A small contrastive audio-text model, trained from scratch.
Model: 11.8M parameters, encoder arch coatnet, encoder patch size [4, 4], encoder depths [4, 8, 4], text encoder width 128, text encoder layers 10, text encoder norm layernorm.
Training: soap at rate 0.0014, 6100 steps.
Data: trained on synthesized solo parts of chorales (CocoChorales), 20.0 epochs.
Rows from block 12 of the audio encoder, named by matrix and row number. Rows with one number belong to one attention dimension. Each number is 50 + 15 x the weight over its row's rms, rounded and kept within 0 to 99. All counts start at 0. After the name is the row's rms in percent of the matrix's.
# v: attention value (encoder.blocks.12.attn.v.weight, 384x384), inputs 231-307
# proj: attention output (encoder.blocks.12.attn.proj.weight, 384x384, transposed), outputs 231-307
v.214 111:36 53 38 33 68 41 36 55 56 58 42 51 52 33 67 87 63 65 42 14 54 30 67 63 49 42 30 42 59 41 51 54 51 45 61 81 47 33 64 31 46 42 20 39 71 55 62 45 41 53 54 41 49 53 57 59 50 59 56 50 65 48 60 29 63 46 47 32 34 39 58 44 22 69 65 55 59
v.215 107:59 38 84 58 35 72 56 74 54 56 74 68 83 46 53 23 23 47 46 59 36 47 24 27 46 44 57 57 43 45 27 44 30 44 67 50 47 47 48 57 46 51 32 62 48 28 36 40 55 64 32 43 69 45 72 50 60 59 26 33 59 35 39 59 48 63 27 24 67 54 27 28 42 24 38 50 47
v.216 109:42 63 33 61 60 70 31 28 51 36 50 74 43 62 61 30 68 43 36 51 58 26 46 22 48 31 83 52 60 49 41 27 35 61 57 54 68 37 39 45 71 44 44 63 38 69 22 85 50 50 48 61 23 64 60 52 64 49 58 42 40 74 33 42 62 56 47 79 63 62 69 44 61 38 49 48 42
v.217 109:19 63 81 36 52 61 62 58 26 53 50 39 35 67 72 53 41 38 26 45 41 62 32 60 60 50 63 55 57 43 62 57 47 41 49 47 80 66 25 45 61 33 29 40 47 54 55 62 57 56 34 44 74 63 58 78 77 29 71 50 67 63 57 55 50 44 50 11 40 61 47 48 61 60 48 47 48
v.218 096:57 57 40 60 61 35 34 29 50 54 61 53 38 63 63 50 33 60 45 43 60 54 50 74 48 39 67 83 43 57 22 83 28 63 53 73 31 71 71 49 46 37 50 78 38 41 68 63 54 71 64 26 44 54 50 45 22 72 72 52 55 54 70 46 36 69 19 42 62 59 36 85 29 57 51 58 53
v.219 101:33 28 75 50 52 59 41 68 52 61 49 66 35 50 48 50 63 66 52 37 60 42 42 64 69 67 50 35 44 36 60 49 53 57 79 35 71 42 53 75 49 31 65 75 68 53 58 26 54 48 39 39 64 43 57 61 45 48 36 52 30 54 40 56 62 59 58 64 69 35 11 28 37 42 52 48 05
v.220 101:59 62 41 44 65 29 63 65 65 48 39 55 32 58 47 48 50 43 47 52 50 42 63 29 58 66 00 43 70 65 48 67 16 51 55 43 39 59 63 54 47 61 48 30 44 47 49 49 48 57 17 50 35 55 62 61 51 65 68 28 62 69 49 36 44 64 77 36 43 57 73 42 13 15 60 49 52
v.221 104:50 74 28 32 47 46 61 56 34 53 56 41 51 31 77 43 69 36 61 44 19 39 21 69 68 42 57 63 52 47 60 43 39 68 39 42 42 44 35 35 64 54 56 52 25 59 36 35 35 40 64 54 50 72 56 59 67 79 55 47 37 30 48 37 74 58 72 41 46 61 26 49 66 51 28 43 41
v.222 101:55 48 57 57 29 52 52 22 78 59 51 35 51 44 56 41 34 41 36 48 48 34 36 54 50 64 53 40 47 48 48 49 67 66 83 52 55 47 45 23 44 29 41 70 63 56 59 22 73 58 34 43 68 74 48 50 75 68 33 34 41 40 32 50 55 46 57 47 45 52 59 47 52 29 31 46 45
v.223 102:29 49 39 53 33 70 48 55 38 71 62 59 74 46 53 48 54 35 51 51 57 54 35 66 64 60 50 49 65 60 64 49 74 34 38 64 31 44 46 65 52 46 66 56 44 59 67 75 45 76 63 49 42 49 48 45 54 38 50 61 34 80 69 67 50 32 59 76 38 70 46 48 48 43 55 32 58
v.224 095:39 35 27 33 67 65 38 55 25 72 65 48 56 48 39 82 78 40 50 37 54 59 20 40 42 57 59 72 33 52 37 50 46 37 47 61 34 39 54 75 51 64 29 47 71 59 80 83 50 46 63 86 67 35 39 70 72 48 30 53 73 55 49 43 68 64 37 60 53 42 33 44 42 50 78 28 66
v.225 100:38 66 25 42 55 76 77 26 51 67 58 61 59 27 31 34 51 27 26 37 45 46 37 38 36 35 73 31 53 51 41 72 78 52 31 64 30 39 24 65 65 69 52 63 63 56 19 40 73 54 94 62 32 41 50 54 41 18 42 59 57 69 60 63 37 49 43 42 32 52 49 43 59 65 71 61 31
v.226 096:36 24 32 69 49 60 51 51 56 49 43 34 77 69 45 20 58 62 48 39 46 20 67 67 46 45 59 64 49 46 51 57 37 32 60 28 48 60 74 52 51 36 41 63 59 60 43 28 47 43 43 40 53 62 30 66 66 53 64 30 28 49 56 66 33 58 67 64 58 57 46 29 60 55 28 30 51
v.227 099:45 35 46 51 81 38 39 55 41 33 49 52 59 42 55 34 56 51 53 36 42 35 33 52 59 34 65 71 55 57 50 59 17 28 48 44 47 33 45 61 25 31 50 77 34 38 51 54 67 63 52 55 43 69 69 66 47 45 54 53 64 33 66 38 87 38 68 39 78 83 45 76 57 21 47 52 58
v.228 097:68 36 51 56 53 37 75 55 23 08 50 83 44 84 71 58 51 46 48 44 53 39 14 28 70 51 23 70 59 36 60 50 35 49 86 70 44 71 69 48 50 83 43 55 55 49 51 56 41 31 42 21 25 76 61 47 15 40 38 68 60 38 34 33 37 42 21 61 26 50 25 55 28 60 60 53 72
v.229 107:62 64 69 36 36 34 55 12 53 64 50 63 57 32 49 41 35 39 32 23 56 46 71 20 36 39 34 33 51 41 30 52 79 74 51 55 78 61 16 49 53 57 55 52 41 58 46 19 35 60 54 63 53 57 27 57 56 29 53 67 49 25 47 37 49 64 63 62 50 85 55 50 25 50 54 19 58
v.230 096:68 33 47 02 45 69 33 60 55 62 45 66 24 38 52 79 74 51 28 57 54 62 52 53 55 40 50 43 53 58 32 57 69 63 60 87 57 43 34 52 62 47 69 54 75 55 67 60 46 50 65 48 38 25 49 76 39 39 87 57 37 76 66 33 72 28 75 45 54 69 56 45 48 07 41 45 70
v.231 107:45 40 50 49 37 51 45 29 52 34 55 58 31 66 62 57 69 34 54 51 54 56 38 68 53 26 85 47 40 40 38 56 51 40 36 28 40 52 58 53 77 48 28 24 50 41 42 44 61 44 58 63 53 44 40 24 51 55 33 30 14 47 37 36 65 51 33 53 42 34 50 31 40 55 40 31 62
v.232 103:28 63 68 50 52 37 43 44 53 57 60 53 62 44 50 55 35 44 66 39 59 44 29 72 24 53 42 62 33 36 68 56 51 70 39 16 30 51 82 35 70 46 48 70 60 35 60 32 81 57 70 90 45 43 39 35 44 56 40 68 55 39 48 54 49 36 52 60 49 48 44 71 74 51 26 53 34
v.233 107:37 47 47 45 28 25 63 22 63 47 38 57 61 54 28 66 53 45 70 27 38 61 55 71 37 48 34 42 36 55 77 45 80 56 51 59 48 54 57 58 37 39 50 63 39 16 75 44 18 39 30 81 54 46 57 47 37 63 45 33 24 48 43 66 78 38 41 75 55 64 17 56 38 70 58 48 45
v.234 102:60 31 65 64 55 44 48 43 30 83 40 71 81 37 31 69 28 59 58 60 40 54 77 52 36 60 48 72 70 63 36 34 60 73 42 50 44 43 36 40 37 80 32 76 77 60 31 47 19 33 36 29 62 39 43 30 59 60 59 46 32 80 59 50 75 48 48 52 60 22 71 90 40 80 29 83 50
v.235 108:52 51 07 42 52 51 44 50 39 60 51 50 75 55 55 29 53 54 24 55 81 51 24 53 47 54 46 60 38 24 51 57 40 50 34 41 45 76 40 46 36 57 42 53 61 11 55 53 62 59 73 33 51 39 48 45 70 54 45 69 44 39 54 29 36 39 70 33 55 28 48 76 50 43 67 62 26
v.236 094:38 48 52 88 74 68 42 40 38 51 71 64 54 40 21 27 46 51 37 51 55 59 55 52 22 46 26 54 63 69 36 43 71 51 46 63 47 41 67 58 37 28 42 58 50 32 67 50 63 37 45 51 59 61 15 30 48 27 58 69 51 49 51 41 56 32 74 58 75 19 60 46 49 56 37 37 52
v.237 102:67 23 58 26 35 19 35 60 24 43 65 26 31 43 21 31 46 41 24 72 55 52 69 46 50 30 28 27 74 36 63 67 38 53 50 40 51 40 49 38 65 38 23 20 54 46 65 36 37 63 39 44 26 58 30 41 50 58 54 36 43 51 63 64 52 57 49 42 45 74 39 51 48 24 39 43 56
v.238 107:59 56 48 27 67 34 30 55 67 34 28 30 16 34 86 56 58 70 49 35 46 27 41 53 30 54 49 50 64 43 56 63 56 50 66 57 34 72 45 28 68 28 50 59 56 51 45 27 40 36 31 58 20 74 15 36 59 76 49 48 37 24 55 44 42 25 57 61 34 66 29 49 17 31 99 48 57
v.239 112:43 59 70 23 34 39 47 61 67 30 48 41 51 49 53 44 55 59 56 28 30 46 56 47 49 48 63 60 41 64 30 24 61 75 58 48 48 40 41 57 40 40 36 75 56 49 63 43 58 27 43 68 50 64 36 62 78 29 32 28 33 17 77 62 28 24 37 34 33 73 65 39 47 66 21 45 42
v.240 105:73 60 32 51 60 40 57 56 59 34 37 52 61 54 36 57 60 33 64 30 59 35 64 08 39 26 27 65 66 65 39 23 66 27 63 53 50 59 24 25 34 52 33 72 59 62 53 28 72 35 62 45 39 35 68 50 54 34 47 56 40 54 51 41 51 67 58 40 59 53 63 41 74 43 59 43 57
v.241 102:33 05 52 34 23 59 54 34 62 56 37 76 68 67 45 43 48 62 44 34 69 40 64 39 75 41 40 50 42 64 45 42 69 48 76 24 61 62 58 55 27 40 21 59 31 46 57 44 58 56 68 47 64 34 29 53 56 36 56 48 29 33 61 47 71 54 31 32 71 40 36 40 19 54 44 12 35
v.242 104:56 60 70 29 29 35 63 27 75 53 76 56 52 72 54 05 42 58 37 45 40 43 71 45 59 44 11 40 46 41 47 67 54 61 40 52 32 64 70 37 37 51 69 30 53 64 80 39 48 68 64 16 51 35 62 43 60 45 54 27 46 59 88 24 45 58 44 31 52 55 53 61 79 47 59 46 47
v.243 105:41 49 40 55 51 42 71 49 62 65 51 48 47 59 44 65 44 38 43 27 02 38 46 43 43 66 77 62 62 60 73 49 77 49 78 43 47 69 51 50 59 42 33 45 47 45 52 55 47 25 63 71 68 49 42 48 54 50 50 48 33 60 54 56 46 60 54 47 38 61 35 43 84 57 39 53 28
v.244 102:57 69 73 54 58 68 47 58 74 77 85 65 58 89 14 48 58 28 60 32 44 39 73 43 35 33 44 45 43 57 27 43 56 57 57 36 43 60 64 33 67 54 54 65 42 55 64 44 65 46 28 37 57 47 58 50 66 68 51 84 55 50 46 79 82 44 40 40 56 45 43 39 47 35 56 54 43
v.245 102:29 44 41 54 52 44 40 46 35 79 47 44 53 58 22 57 45 48 08 65 65 53 58 27 37 71 31 59 59 49 53 68 38 71 32 48 77 47 29 59 65 43 46 48 75 52 25 56 63 25 20 37 70 42 45 51 58 73 57 61 78 36 49 48 27 77 39 29 38 51 51 56 63 35 43 50 69
v.246 109:36 75 38 74 66 63 51 56 41 27 72 51 73 40 47 48 63 41 80 72 48 32 48 41 44 37 52 72 71 48 45 56 45 50 46 58 38 30 54 37 38 57 56 41 55 40 83 73 54 70 32 04 68 25 46 31 58 71 30 28 89 45 72 27 66 47 55 56 33 80 61 26 68 53 62 58 43
v.247 109:79 46 44 27 61 40 61 19 62 59 34 51 48 39 41 46 37 83 57 36 78 75 54 42 72 51 68 54 47 67 33 50 66 41 51 65 45 33 37 54 70 45 48 44 66 55 63 50 35 58 46 33 53 51 46 65 69 50 72 53 70 47 43 67 32 62 22 55 44 48 78 37 67 55 46 57 52
v.248 104:34 68 46 61 49 80 16 36 55 50 54 60 64 60 53 39 49 70 50 32 48 58 48 42 63 31 67 41 35 57 48 63 38 28 53 59 68 20 39 57 53 57 53 41 65 14 31 36 63 65 61 59 41 41 64 59 51 44 57 49 59 62 60 74 49 79 18 49 35 58 70 58 72 56 45 25 60
v.249 099:74 40 41 20 56 68 37 32 46 71 59 55 64 41 35 53 71 62 42 54 63 43 58 53 61 57 53 49 58 31 43 42 41 66 71 76 28 26 60 75 53 53 31 70 49 72 52 66 39 59 40 57 43 42 54 67 68 49 28 51 60 34 52 29 53 59 62 67 57 37 55 67 47 51 59 59 56
v.250 097:45 53 16 58 45 48 47 59 30 82 41 48 52 48 56 27 59 55 45 54 60 69 31 58 41 44 50 13 60 38 46 56 22 64 39 62 31 88 29 49 50 10 68 54 65 55 32 66 49 41 46 80 45 61 40 64 44 52 56 46 79 12 65 48 47 38 57 11 50 63 67 30 70 67 53 56 35
v.251 093:51 48 65 54 41 64 49 36 38 53 71 58 69 64 46 46 68 48 31 28 63 38 54 58 58 59 50 47 62 41 37 36 66 36 53 46 47 63 37 55 50 35 47 43 60 49 46 44 29 34 42 65 58 40 57 45 30 50 30 49 55 42 55 38 73 37 53 66 36 58 46 62 65 67 38 31 51
v.252 099:29 64 48 68 55 44 33 74 40 63 72 41 58 40 34 66 70 39 57 41 41 32 41 50 38 50 24 55 64 30 45 51 66 63 23 57 55 61 43 55 56 50 73 42 56 48 45 81 32 35 55 45 72 67 53 26 50 58 33 46 54 52 64 44 40 51 66 52 44 62 42 41 56 47 40 57 38
v.253 096:18 20 47 37 38 66 61 61 40 35 50 43 59 36 63 35 39 32 34 58 60 44 48 76 41 53 70 49 50 39 65 40 31 41 36 56 45 42 82 29 43 64 38 64 59 49 72 58 42 39 63 51 54 58 61 57 44 56 52 24 56 50 70 72 29 56 25 49 61 44 64 41 49 51 40 65 36
v.254 110:38 34 65 42 27 51 52 59 45 37 42 49 25 69 34 54 46 45 30 46 58 63 25 91 53 52 37 55 33 62 37 27 76 70 73 46 67 64 78 75 49 51 35 34 39 26 48 72 53 45 44 58 80 48 60 42 56 53 12 74 42 62 41 46 66 56 62 43 40 41 64 69 51 37 43 37 53
v.255 103:39 19 51 51 72 55 29 40 27 62 57 50 60 60 21 25 52 35 38 17 51 07 68 50 41 46 69 57 51 43 65 55 64 41 31 38 67 50 25 64 68 61 46 40 80 73 50 58 65 46 65 60 37 38 71 57 51 66 36 47 43 40 59 32 29 48 53 49 63 40 70 32 62 59 72 34 62
v.256 096:42 53 63 46 65 73 51 65 43 39 76 28 48 39 30 88 38 32 70 47 40 61 45 46 46 44 74 75 33 42 44 42 50 43 57 56 70 44 36 62 57 15 36 50 81 54 38 43 33 39 44 45 57 60 41 30 71 39 31 47 70 45 45 70 54 28 30 45 44 60 50 51 62 52 52 66 51
v.257 094:82 57 50 40 55 79 38 40 57 52 39 45 36 54 46 28 44 31 65 55 54 56 49 46 38 52 39 43 67 59 66 29 39 43 48 41 26 50 59 47 64 58 67 44 60 33 63 44 30 37 46 45 24 70 39 37 27 42 33 21 33 41 49 60 78 27 26 54 39 61 31 75 18 63 39 72 52
proj.214 106:35 61 73 48 51 36 35 48 31 45 62 45 53 46 42 38 38 26 39 55 29 82 32 43 17 53 49 68 32 41 27 61 92 22 71 65 65 66 43 23 58 35 36 68 23 67 33 51 56 52 60 46 36 53 09 52 69 58 43 49 36 58 54 53 83 59 61 55 38 44 73 54 65 60 53 57 19
proj.215 113:22 58 57 73 86 38 30 40 43 64 39 60 61 29 49 78 46 64 68 52 40 32 20 43 53 24 67 56 57 33 64 36 64 42 54 42 63 44 53 29 42 54 61 36 12 57 44 57 71 41 40 65 52 35 47 48 47 46 18 50 61 47 41 58 64 55 67 45 45 41 26 66 64 49 43 53 30
proj.216 112:42 83 80 72 41 66 52 44 45 54 46 55 33 54 70 53 33 78 54 59 61 60 36 73 38 50 52 37 52 48 64 46 73 47 60 44 50 54 58 11 67 66 56 32 50 74 38 41 53 39 25 55 52 21 18 34 62 76 60 55 60 41 56 27 45 61 59 54 36 33 28 62 78 16 54 53 36
proj.217 113:55 32 54 36 36 45 50 59 60 57 54 32 32 63 48 44 54 27 28 50 89 83 50 34 56 55 44 34 37 52 61 57 30 43 55 66 58 66 65 57 42 79 58 52 36 36 48 35 38 38 38 68 42 90 50 30 39 22 68 41 47 50 63 78 39 46 51 41 48 57 85 43 54 70 61 54 53
proj.218 093:68 59 28 43 58 46 43 11 32 63 53 34 23 44 62 35 45 31 40 51 33 43 24 46 42 46 60 40 37 53 63 17 49 66 62 54 53 89 48 39 69 48 57 24 27 50 46 54 32 50 66 55 41 66 32 59 63 55 45 68 38 58 65 50 43 19 53 69 56 45 39 55 37 25 26 48 74
proj.219 094:34 42 42 39 65 41 43 47 34 54 48 59 53 48 47 36 38 53 42 16 78 79 54 59 34 53 53 63 52 45 51 42 79 74 57 53 53 55 44 34 44 74 38 67 33 55 30 55 42 68 35 63 56 52 39 34 61 44 56 40 53 30 47 53 57 58 50 32 29 54 21 57 49 66 48 44 31
proj.220 103:85 25 50 51 34 41 46 26 46 41 52 43 42 41 40 08 69 29 54 58 35 63 71 82 43 70 75 37 43 51 19 42 56 33 39 34 66 69 64 33 62 69 50 49 58 40 63 27 98 71 74 47 45 65 51 58 79 23 57 67 43 21 67 61 35 66 14 60 52 60 59 29 62 50 46 47 66
proj.221 109:42 68 47 71 36 62 60 95 66 42 51 36 27 52 45 59 37 61 63 60 74 39 45 62 63 54 45 53 47 51 56 38 81 51 65 51 58 38 56 71 33 45 65 47 55 39 39 53 84 53 38 19 58 70 43 25 57 50 38 45 55 70 55 36 76 54 50 64 69 75 41 54 39 76 39 54 13
proj.222 099:57 49 60 34 42 49 36 42 71 63 52 26 52 44 20 66 47 83 95 64 31 49 58 70 64 48 49 68 53 78 33 66 55 73 57 39 35 45 54 42 16 55 63 19 56 55 57 31 44 49 39 68 59 56 31 49 49 61 55 41 54 61 23 55 49 28 26 32 43 38 58 99 57 56 47 61 60
proj.223 102:38 39 57 41 52 41 31 36 56 73 62 42 79 66 63 45 35 33 55 49 32 43 73 33 75 54 67 57 46 36 56 48 58 37 57 66 54 48 68 23 59 36 75 52 37 58 31 42 34 52 44 58 39 70 13 48 52 42 37 39 33 49 61 49 41 37 27 27 50 71 44 58 43 59 49 54 53
proj.224 099:31 59 50 57 57 48 54 45 43 47 39 62 42 49 47 65 47 58 84 26 40 41 45 01 72 65 19 39 55 37 37 45 45 55 33 45 64 47 25 47 54 51 58 28 34 31 48 24 55 67 36 39 45 45 79 18 35 60 60 20 73 60 28 55 41 39 62 35 37 67 43 29 44 75 86 39 64
proj.225 103:58 46 11 58 56 31 42 60 41 35 58 40 45 68 74 56 90 67 65 55 56 18 78 51 55 41 27 31 54 44 60 56 26 69 76 18 43 58 49 64 53 66 33 42 59 70 62 67 47 70 58 27 45 48 60 38 35 77 43 68 38 66 27 34 35 52 45 25 70 39 52 45 58 83 48 51 98
proj.226 096:83 76 75 46 41 33 36 30 38 50 22 80 66 51 75 66 74 38 27 59 46 73 57 57 26 55 56 45 60 84 59 64 46 42 49 52 55 46 39 29 58 62 37 61 49 27 16 55 69 23 59 51 36 39 46 42 57 59 44 60 49 63 46 55 48 52 45 57 31 64 45 56 47 21 75 66 46
proj.227 095:43 77 61 60 23 57 31 52 22 69 40 52 52 49 45 23 47 59 49 71 65 48 69 55 44 55 62 53 58 59 62 65 63 23 51 83 41 55 54 53 21 67 44 57 54 41 38 99 33 49 51 67 63 54 20 55 56 50 58 72 46 53 63 51 27 52 37 66 51 32 28 43 68 32 43 49 41
proj.228 095:58 68 52 22 40 40 69 46 84 39 62 23 26 42 57 55 79 28 56 55 46 31 67 40 29 44 56 46 58 66 52 33 80 27 48 52 33 52 65 47 65 36 47 38 54 51 54 61 59 62 58 55 46 62 37 42 65 48 23 49 44 52 73 29 31 50 45 57 58 45 61 37 56 40 49 63 28
proj.229 107:44 33 16 79 58 54 32 44 46 40 65 15 50 42 37 28 53 64 60 62 28 50 53 41 44 13 42 67 61 78 19 71 35 38 52 28 87 52 53 43 67 25 51 57 79 61 71 89 44 52 54 36 55 31 48 69 49 88 78 65 59 62 29 45 50 61 43 48 53 60 70 42 49 64 45 54 45
proj.230 102:46 43 57 76 52 61 45 32 46 29 56 19 41 70 63 40 43 49 65 65 56 53 56 52 64 62 60 35 63 22 43 34 63 50 44 28 56 57 43 73 62 23 40 84 54 58 81 42 55 67 89 55 53 61 34 55 97 46 35 76 43 74 46 54 68 39 69 40 48 59 61 24 64 30 39 23 40
proj.231 102:50 50 32 44 61 47 49 69 92 38 52 51 61 45 28 62 19 64 51 63 63 51 62 27 52 49 68 27 45 37 51 50 50 51 45 49 63 54 25 49 29 38 31 41 62 76 24 40 67 30 71 76 27 59 80 40 57 36 32 40 41 36 48 48 35 51 39 65 32 46 62 62 66 55 59 51 70
proj.232 108:65 44 18 46 67 50 78 52 44 50 35 35 36 69 66 29 88 66 58 48 50 39 11 63 48 67 54 40 54 53 81 61 41 61 65 34 71 73 72 60 27 54 60 62 51 60 74 54 31 50 72 39 36 58 46 51 46 30 38 63 23 65 62 57 29 19 54 30 52 26 61 21 50 49 28 59 44
proj.233 109:43 31 48 38 36 69 49 34 55 31 41 37 42 37 26 42 38 52 56 58 12 21 49 30 60 33 35 40 63 40 47 73 48 42 46 62 29 53 50 57 51 34 71 44 35 54 35 60 57 31 41 56 32 30 33 47 49 22 36 59 50 57 31 68 39 29 71 32 54 39 62 47 33 57 53 73 58
proj.234 098:39 76 52 55 56 33 36 39 50 44 83 62 44 41 39 41 76 57 41 70 41 66 19 53 55 34 49 28 54 28 48 76 47 19 69 53 47 53 55 42 53 19 34 40 54 99 51 13 62 15 48 60 52 46 73 60 34 72 50 67 60 59 27 46 40 38 41 42 44 46 52 42 45 58 37 47 68
proj.235 112:47 25 31 67 60 33 61 68 38 54 67 36 32 48 69 73 65 49 52 75 46 49 38 23 42 63 21 33 21 59 72 29 27 57 44 47 26 61 48 39 42 44 65 68 39 58 66 82 51 49 34 40 47 76 55 41 71 52 45 50 55 73 22 57 48 29 56 49 32 84 39 24 32 55 31 63 37
proj.236 095:83 61 55 45 18 36 61 77 46 64 43 39 70 66 86 24 75 74 40 46 47 19 67 42 59 47 47 75 49 86 29 54 50 64 43 80 51 62 56 49 50 72 38 33 76 76 32 52 44 65 77 78 50 65 49 44 47 58 54 65 37 43 61 60 55 53 25 48 45 36 42 64 32 51 47 64 42
proj.237 104:57 40 43 37 54 61 57 52 47 37 34 95 52 51 43 32 53 43 51 16 37 41 49 75 52 49 45 54 33 54 53 59 75 56 57 80 60 59 78 50 44 43 40 44 47 23 46 61 53 56 62 40 67 07 18 38 47 47 34 38 81 48 43 42 50 50 34 71 53 43 79 56 38 47 34 42 72
proj.238 105:64 51 48 32 69 56 67 24 59 35 61 56 46 35 35 65 65 59 59 24 43 78 53 43 78 64 55 38 60 54 17 76 67 49 41 15 58 60 83 41 57 45 66 39 71 63 27 33 50 70 66 28 56 43 22 63 55 41 78 46 69 36 68 18 35 46 31 61 39 56 42 31 41 36 77 61 53
proj.239 114:55 27 42 29 62 73 51 37 69 39 45 50 69 53 55 61 34 79 31 49 55 53 59 69 82 54 59 62 47 66 45 41 56 35 43 29 63 67 55 42 48 57 72 32 60 52 75 39 29 51 35 58 46 50 13 52 43 48 38 46 46 44 25 37 54 46 40 28 82 37 50 54 59 44 69 61 46
proj.240 109:56 37 39 59 43 56 61 62 50 65 50 63 54 53 49 24 62 38 54 48 82 72 41 55 44 73 39 56 66 34 68 29 38 59 77 44 55 39 51 81 41 54 66 46 36 43 86 73 06 68 51 54 87 46 49 33 60 44 41 30 30 44 45 35 20 55 73 47 91 52 40 38 47 58 62 53 90
proj.241 103:55 56 23 28 47 27 43 78 35 58 33 62 29 44 25 39 60 58 77 69 45 43 41 63 45 58 49 38 79 31 55 48 23 55 53 54 35 62 26 33 43 37 60 25 66 45 58 58 24 50 47 58 64 39 54 50 59 49 35 19 47 40 41 58 23 72 45 29 44 44 66 36 32 74 34 26 66
proj.242 101:76 64 43 48 47 31 79 25 49 50 55 42 50 80 58 53 83 45 69 36 75 70 77 47 46 77 68 33 66 76 39 66 39 54 52 38 47 60 58 57 57 76 27 62 70 50 41 37 79 79 86 48 48 46 25 31 60 41 59 63 65 52 65 39 30 42 33 33 43 45 60 76 42 32 37 33 62
proj.243 103:22 57 59 37 37 69 55 73 49 32 50 59 54 56 54 32 34 32 60 54 64 44 66 41 62 69 53 39 45 77 47 53 36 57 61 37 27 32 42 78 82 05 54 31 27 42 56 47 22 68 33 39 46 78 39 75 48 48 39 58 75 42 53 63 42 67 57 44 70 66 61 43 53 50 59 58 48
proj.244 109:60 62 50 58 38 48 24 43 47 69 24 44 88 55 60 34 49 66 72 41 35 35 46 48 60 49 24 51 82 62 36 55 26 31 35 65 87 58 56 55 61 69 53 38 56 68 12 31 63 47 72 50 16 46 76 33 49 48 65 48 47 43 73 31 44 49 85 34 32 38 65 69 73 55 37 71 45
proj.245 099:50 31 51 72 46 16 61 59 34 46 55 71 24 42 37 80 57 49 59 41 55 79 43 57 43 37 34 62 51 71 41 20 38 30 36 40 64 40 37 62 54 73 67 39 55 29 58 30 78 74 56 80 50 71 49 56 54 66 50 34 58 71 53 56 73 32 81 50 57 65 28 56 40 44 29 45 47
proj.246 111:38 73 51 35 55 51 57 28 53 51 29 51 65 41 63 62 22 59 42 69 24 66 68 41 53 27 63 30 35 47 44 32 67 44 54 97 72 74 34 62 65 22 22 50 65 62 52 47 29 38 66 66 57 61 54 53 46 39 56 54 64 51 68 26 36 61 47 56 40 72 39 60 47 63 54 69 59
proj.247 113:36 44 29 75 44 38 62 48 37 69 43 63 57 67 46 42 39 52 34 36 70 62 55 61 35 35 56 53 58 52 45 33 32 45 45 34 53 49 51 80 50 49 52 49 54 41 50 20 58 61 47 53 81 57 48 61 66 49 42 60 57 22 63 44 50 66 45 22 40 47 60 50 50 29 48 39 39
proj.248 101:25 35 42 61 37 39 69 33 60 62 30 12 69 57 65 32 41 58 47 25 44 48 63 44 59 22 51 58 73 67 56 50 27 74 61 54 69 68 40 53 64 44 22 59 75 48 50 57 70 28 51 33 51 37 15 62 43 64 63 67 57 60 42 41 65 57 65 43 27 24 49 47 57 35 44 42 52
proj.249 096:59 51 75 79 52 51 46 69 31 47 50 70 49 35 36 53 20 68 59 48 37 68 34 37 51 32 36 47 38 18 36 47 61 50 50 38 65 40 39 52 28 29 48 61 77 27 67 64 60 58 56 31 37 49 67 32 68 77 41 54 33 59 31 47 64 45 54 41 29 59 49 26 19 31 72 27 42
proj.250 099:50 32 42 41 57 39 17 25 53 44 42 33 38 46 57 49 61 62 47 33 55 51 65 57 45 49 54 63 67 64 28 31 60 43 45 71 33 30 50 48 40 54 71 64 38 67 65 85 49 52 57 25 77 60 23 45 44 63 56 43 78 22 44 51 23 50 59 36 59 44 17 71 37 58 58 63 52
proj.251 099:40 57 40 51 64 40 30 57 47 66 54 42 48 74 53 35 53 79 49 71 61 41 70 45 55 52 55 35 59 33 55 38 31 38 52 20 59 63 33 58 29 32 76 48 62 57 59 67 51 48 91 67 55 63 44 60 42 39 43 53 42 49 38 52 59 39 41 56 78 57 68 33 48 66 57 41 25
proj.252 097:51 37 60 38 64 42 47 74 69 50 34 62 54 65 74 56 74 44 66 60 44 59 43 41 81 72 34 73 47 55 86 33 60 69 42 29 73 37 41 65 63 31 54 53 35 35 38 25 42 78 82 92 38 73 76 82 25 41 26 27 66 42 23 40 73 77 59 64 67 57 67 35 53 55 32 39 57
proj.253 105:57 63 54 36 70 38 65 64 65 73 61 69 50 39 59 45 60 48 40 66 46 39 67 44 59 87 41 64 55 48 54 71 43 47 60 41 91 85 49 45 27 57 25 58 55 29 63 42 49 54 21 46 70 68 47 38 00 45 39 63 36 70 71 56 57 43 59 46 59 37 52 20 49 53 42 58 39
proj.254 102:41 39 29 48 69 46 38 60 66 42 26 58 62 52 48 45 42 51 43 67 41 38 40 38 62 47 55 45 54 43 59 58 30 52 25 18 37 55 54 39 25 44 31 71 62 40 68 45 52 47 54 47 70 68 67 10 99 36 32 61 64 36 25 90 18 43 62 16 42 76 72 38 54 88 39 55 31
proj.255 113:65 57 53 43 37 64 31 56 39 33 76 34 35 36 74 54 38 40 52 54 46 35 64 67 70 67 39 78 54 59 30 57 63 63 60 64 60 28 44 59 74 44 49 45 62 52 50 62 51 37 42 13 70 71 53 57 47 69 69 61 61 67 23 27 62 51 34 48 67 41 46 44 32 59 36 53 79
proj.256 095:73 34 66 68 18 38 67 47 61 37 38 43 42 53 25 49 75 48 56 62 49 43 41 53 33 40 57 33 32 50 60 52 49 24 62 46 50 41 73 63 54 72 63 49 18 36 40 69 75 63 59 72 46 50 58 59 59 58 61 42 46 07 56 20 58 44 45 33 50 44 75 55 28 38 77 23 62
proj.257 091:39 47 64 76 58 57 71 43 29 58 43 35 32 31 50 43 34 72 33 43 59 40 33 92 54 40 51 62 42 55 68 46 73 65 45 56 53 43 59 32 33 53 30 57 51 26 50 44 63 40 38 33 73 55 29 79 50 50 39 17 28 68 69 73 34 48 62 72 70 61 39 51 58 57 55 56 45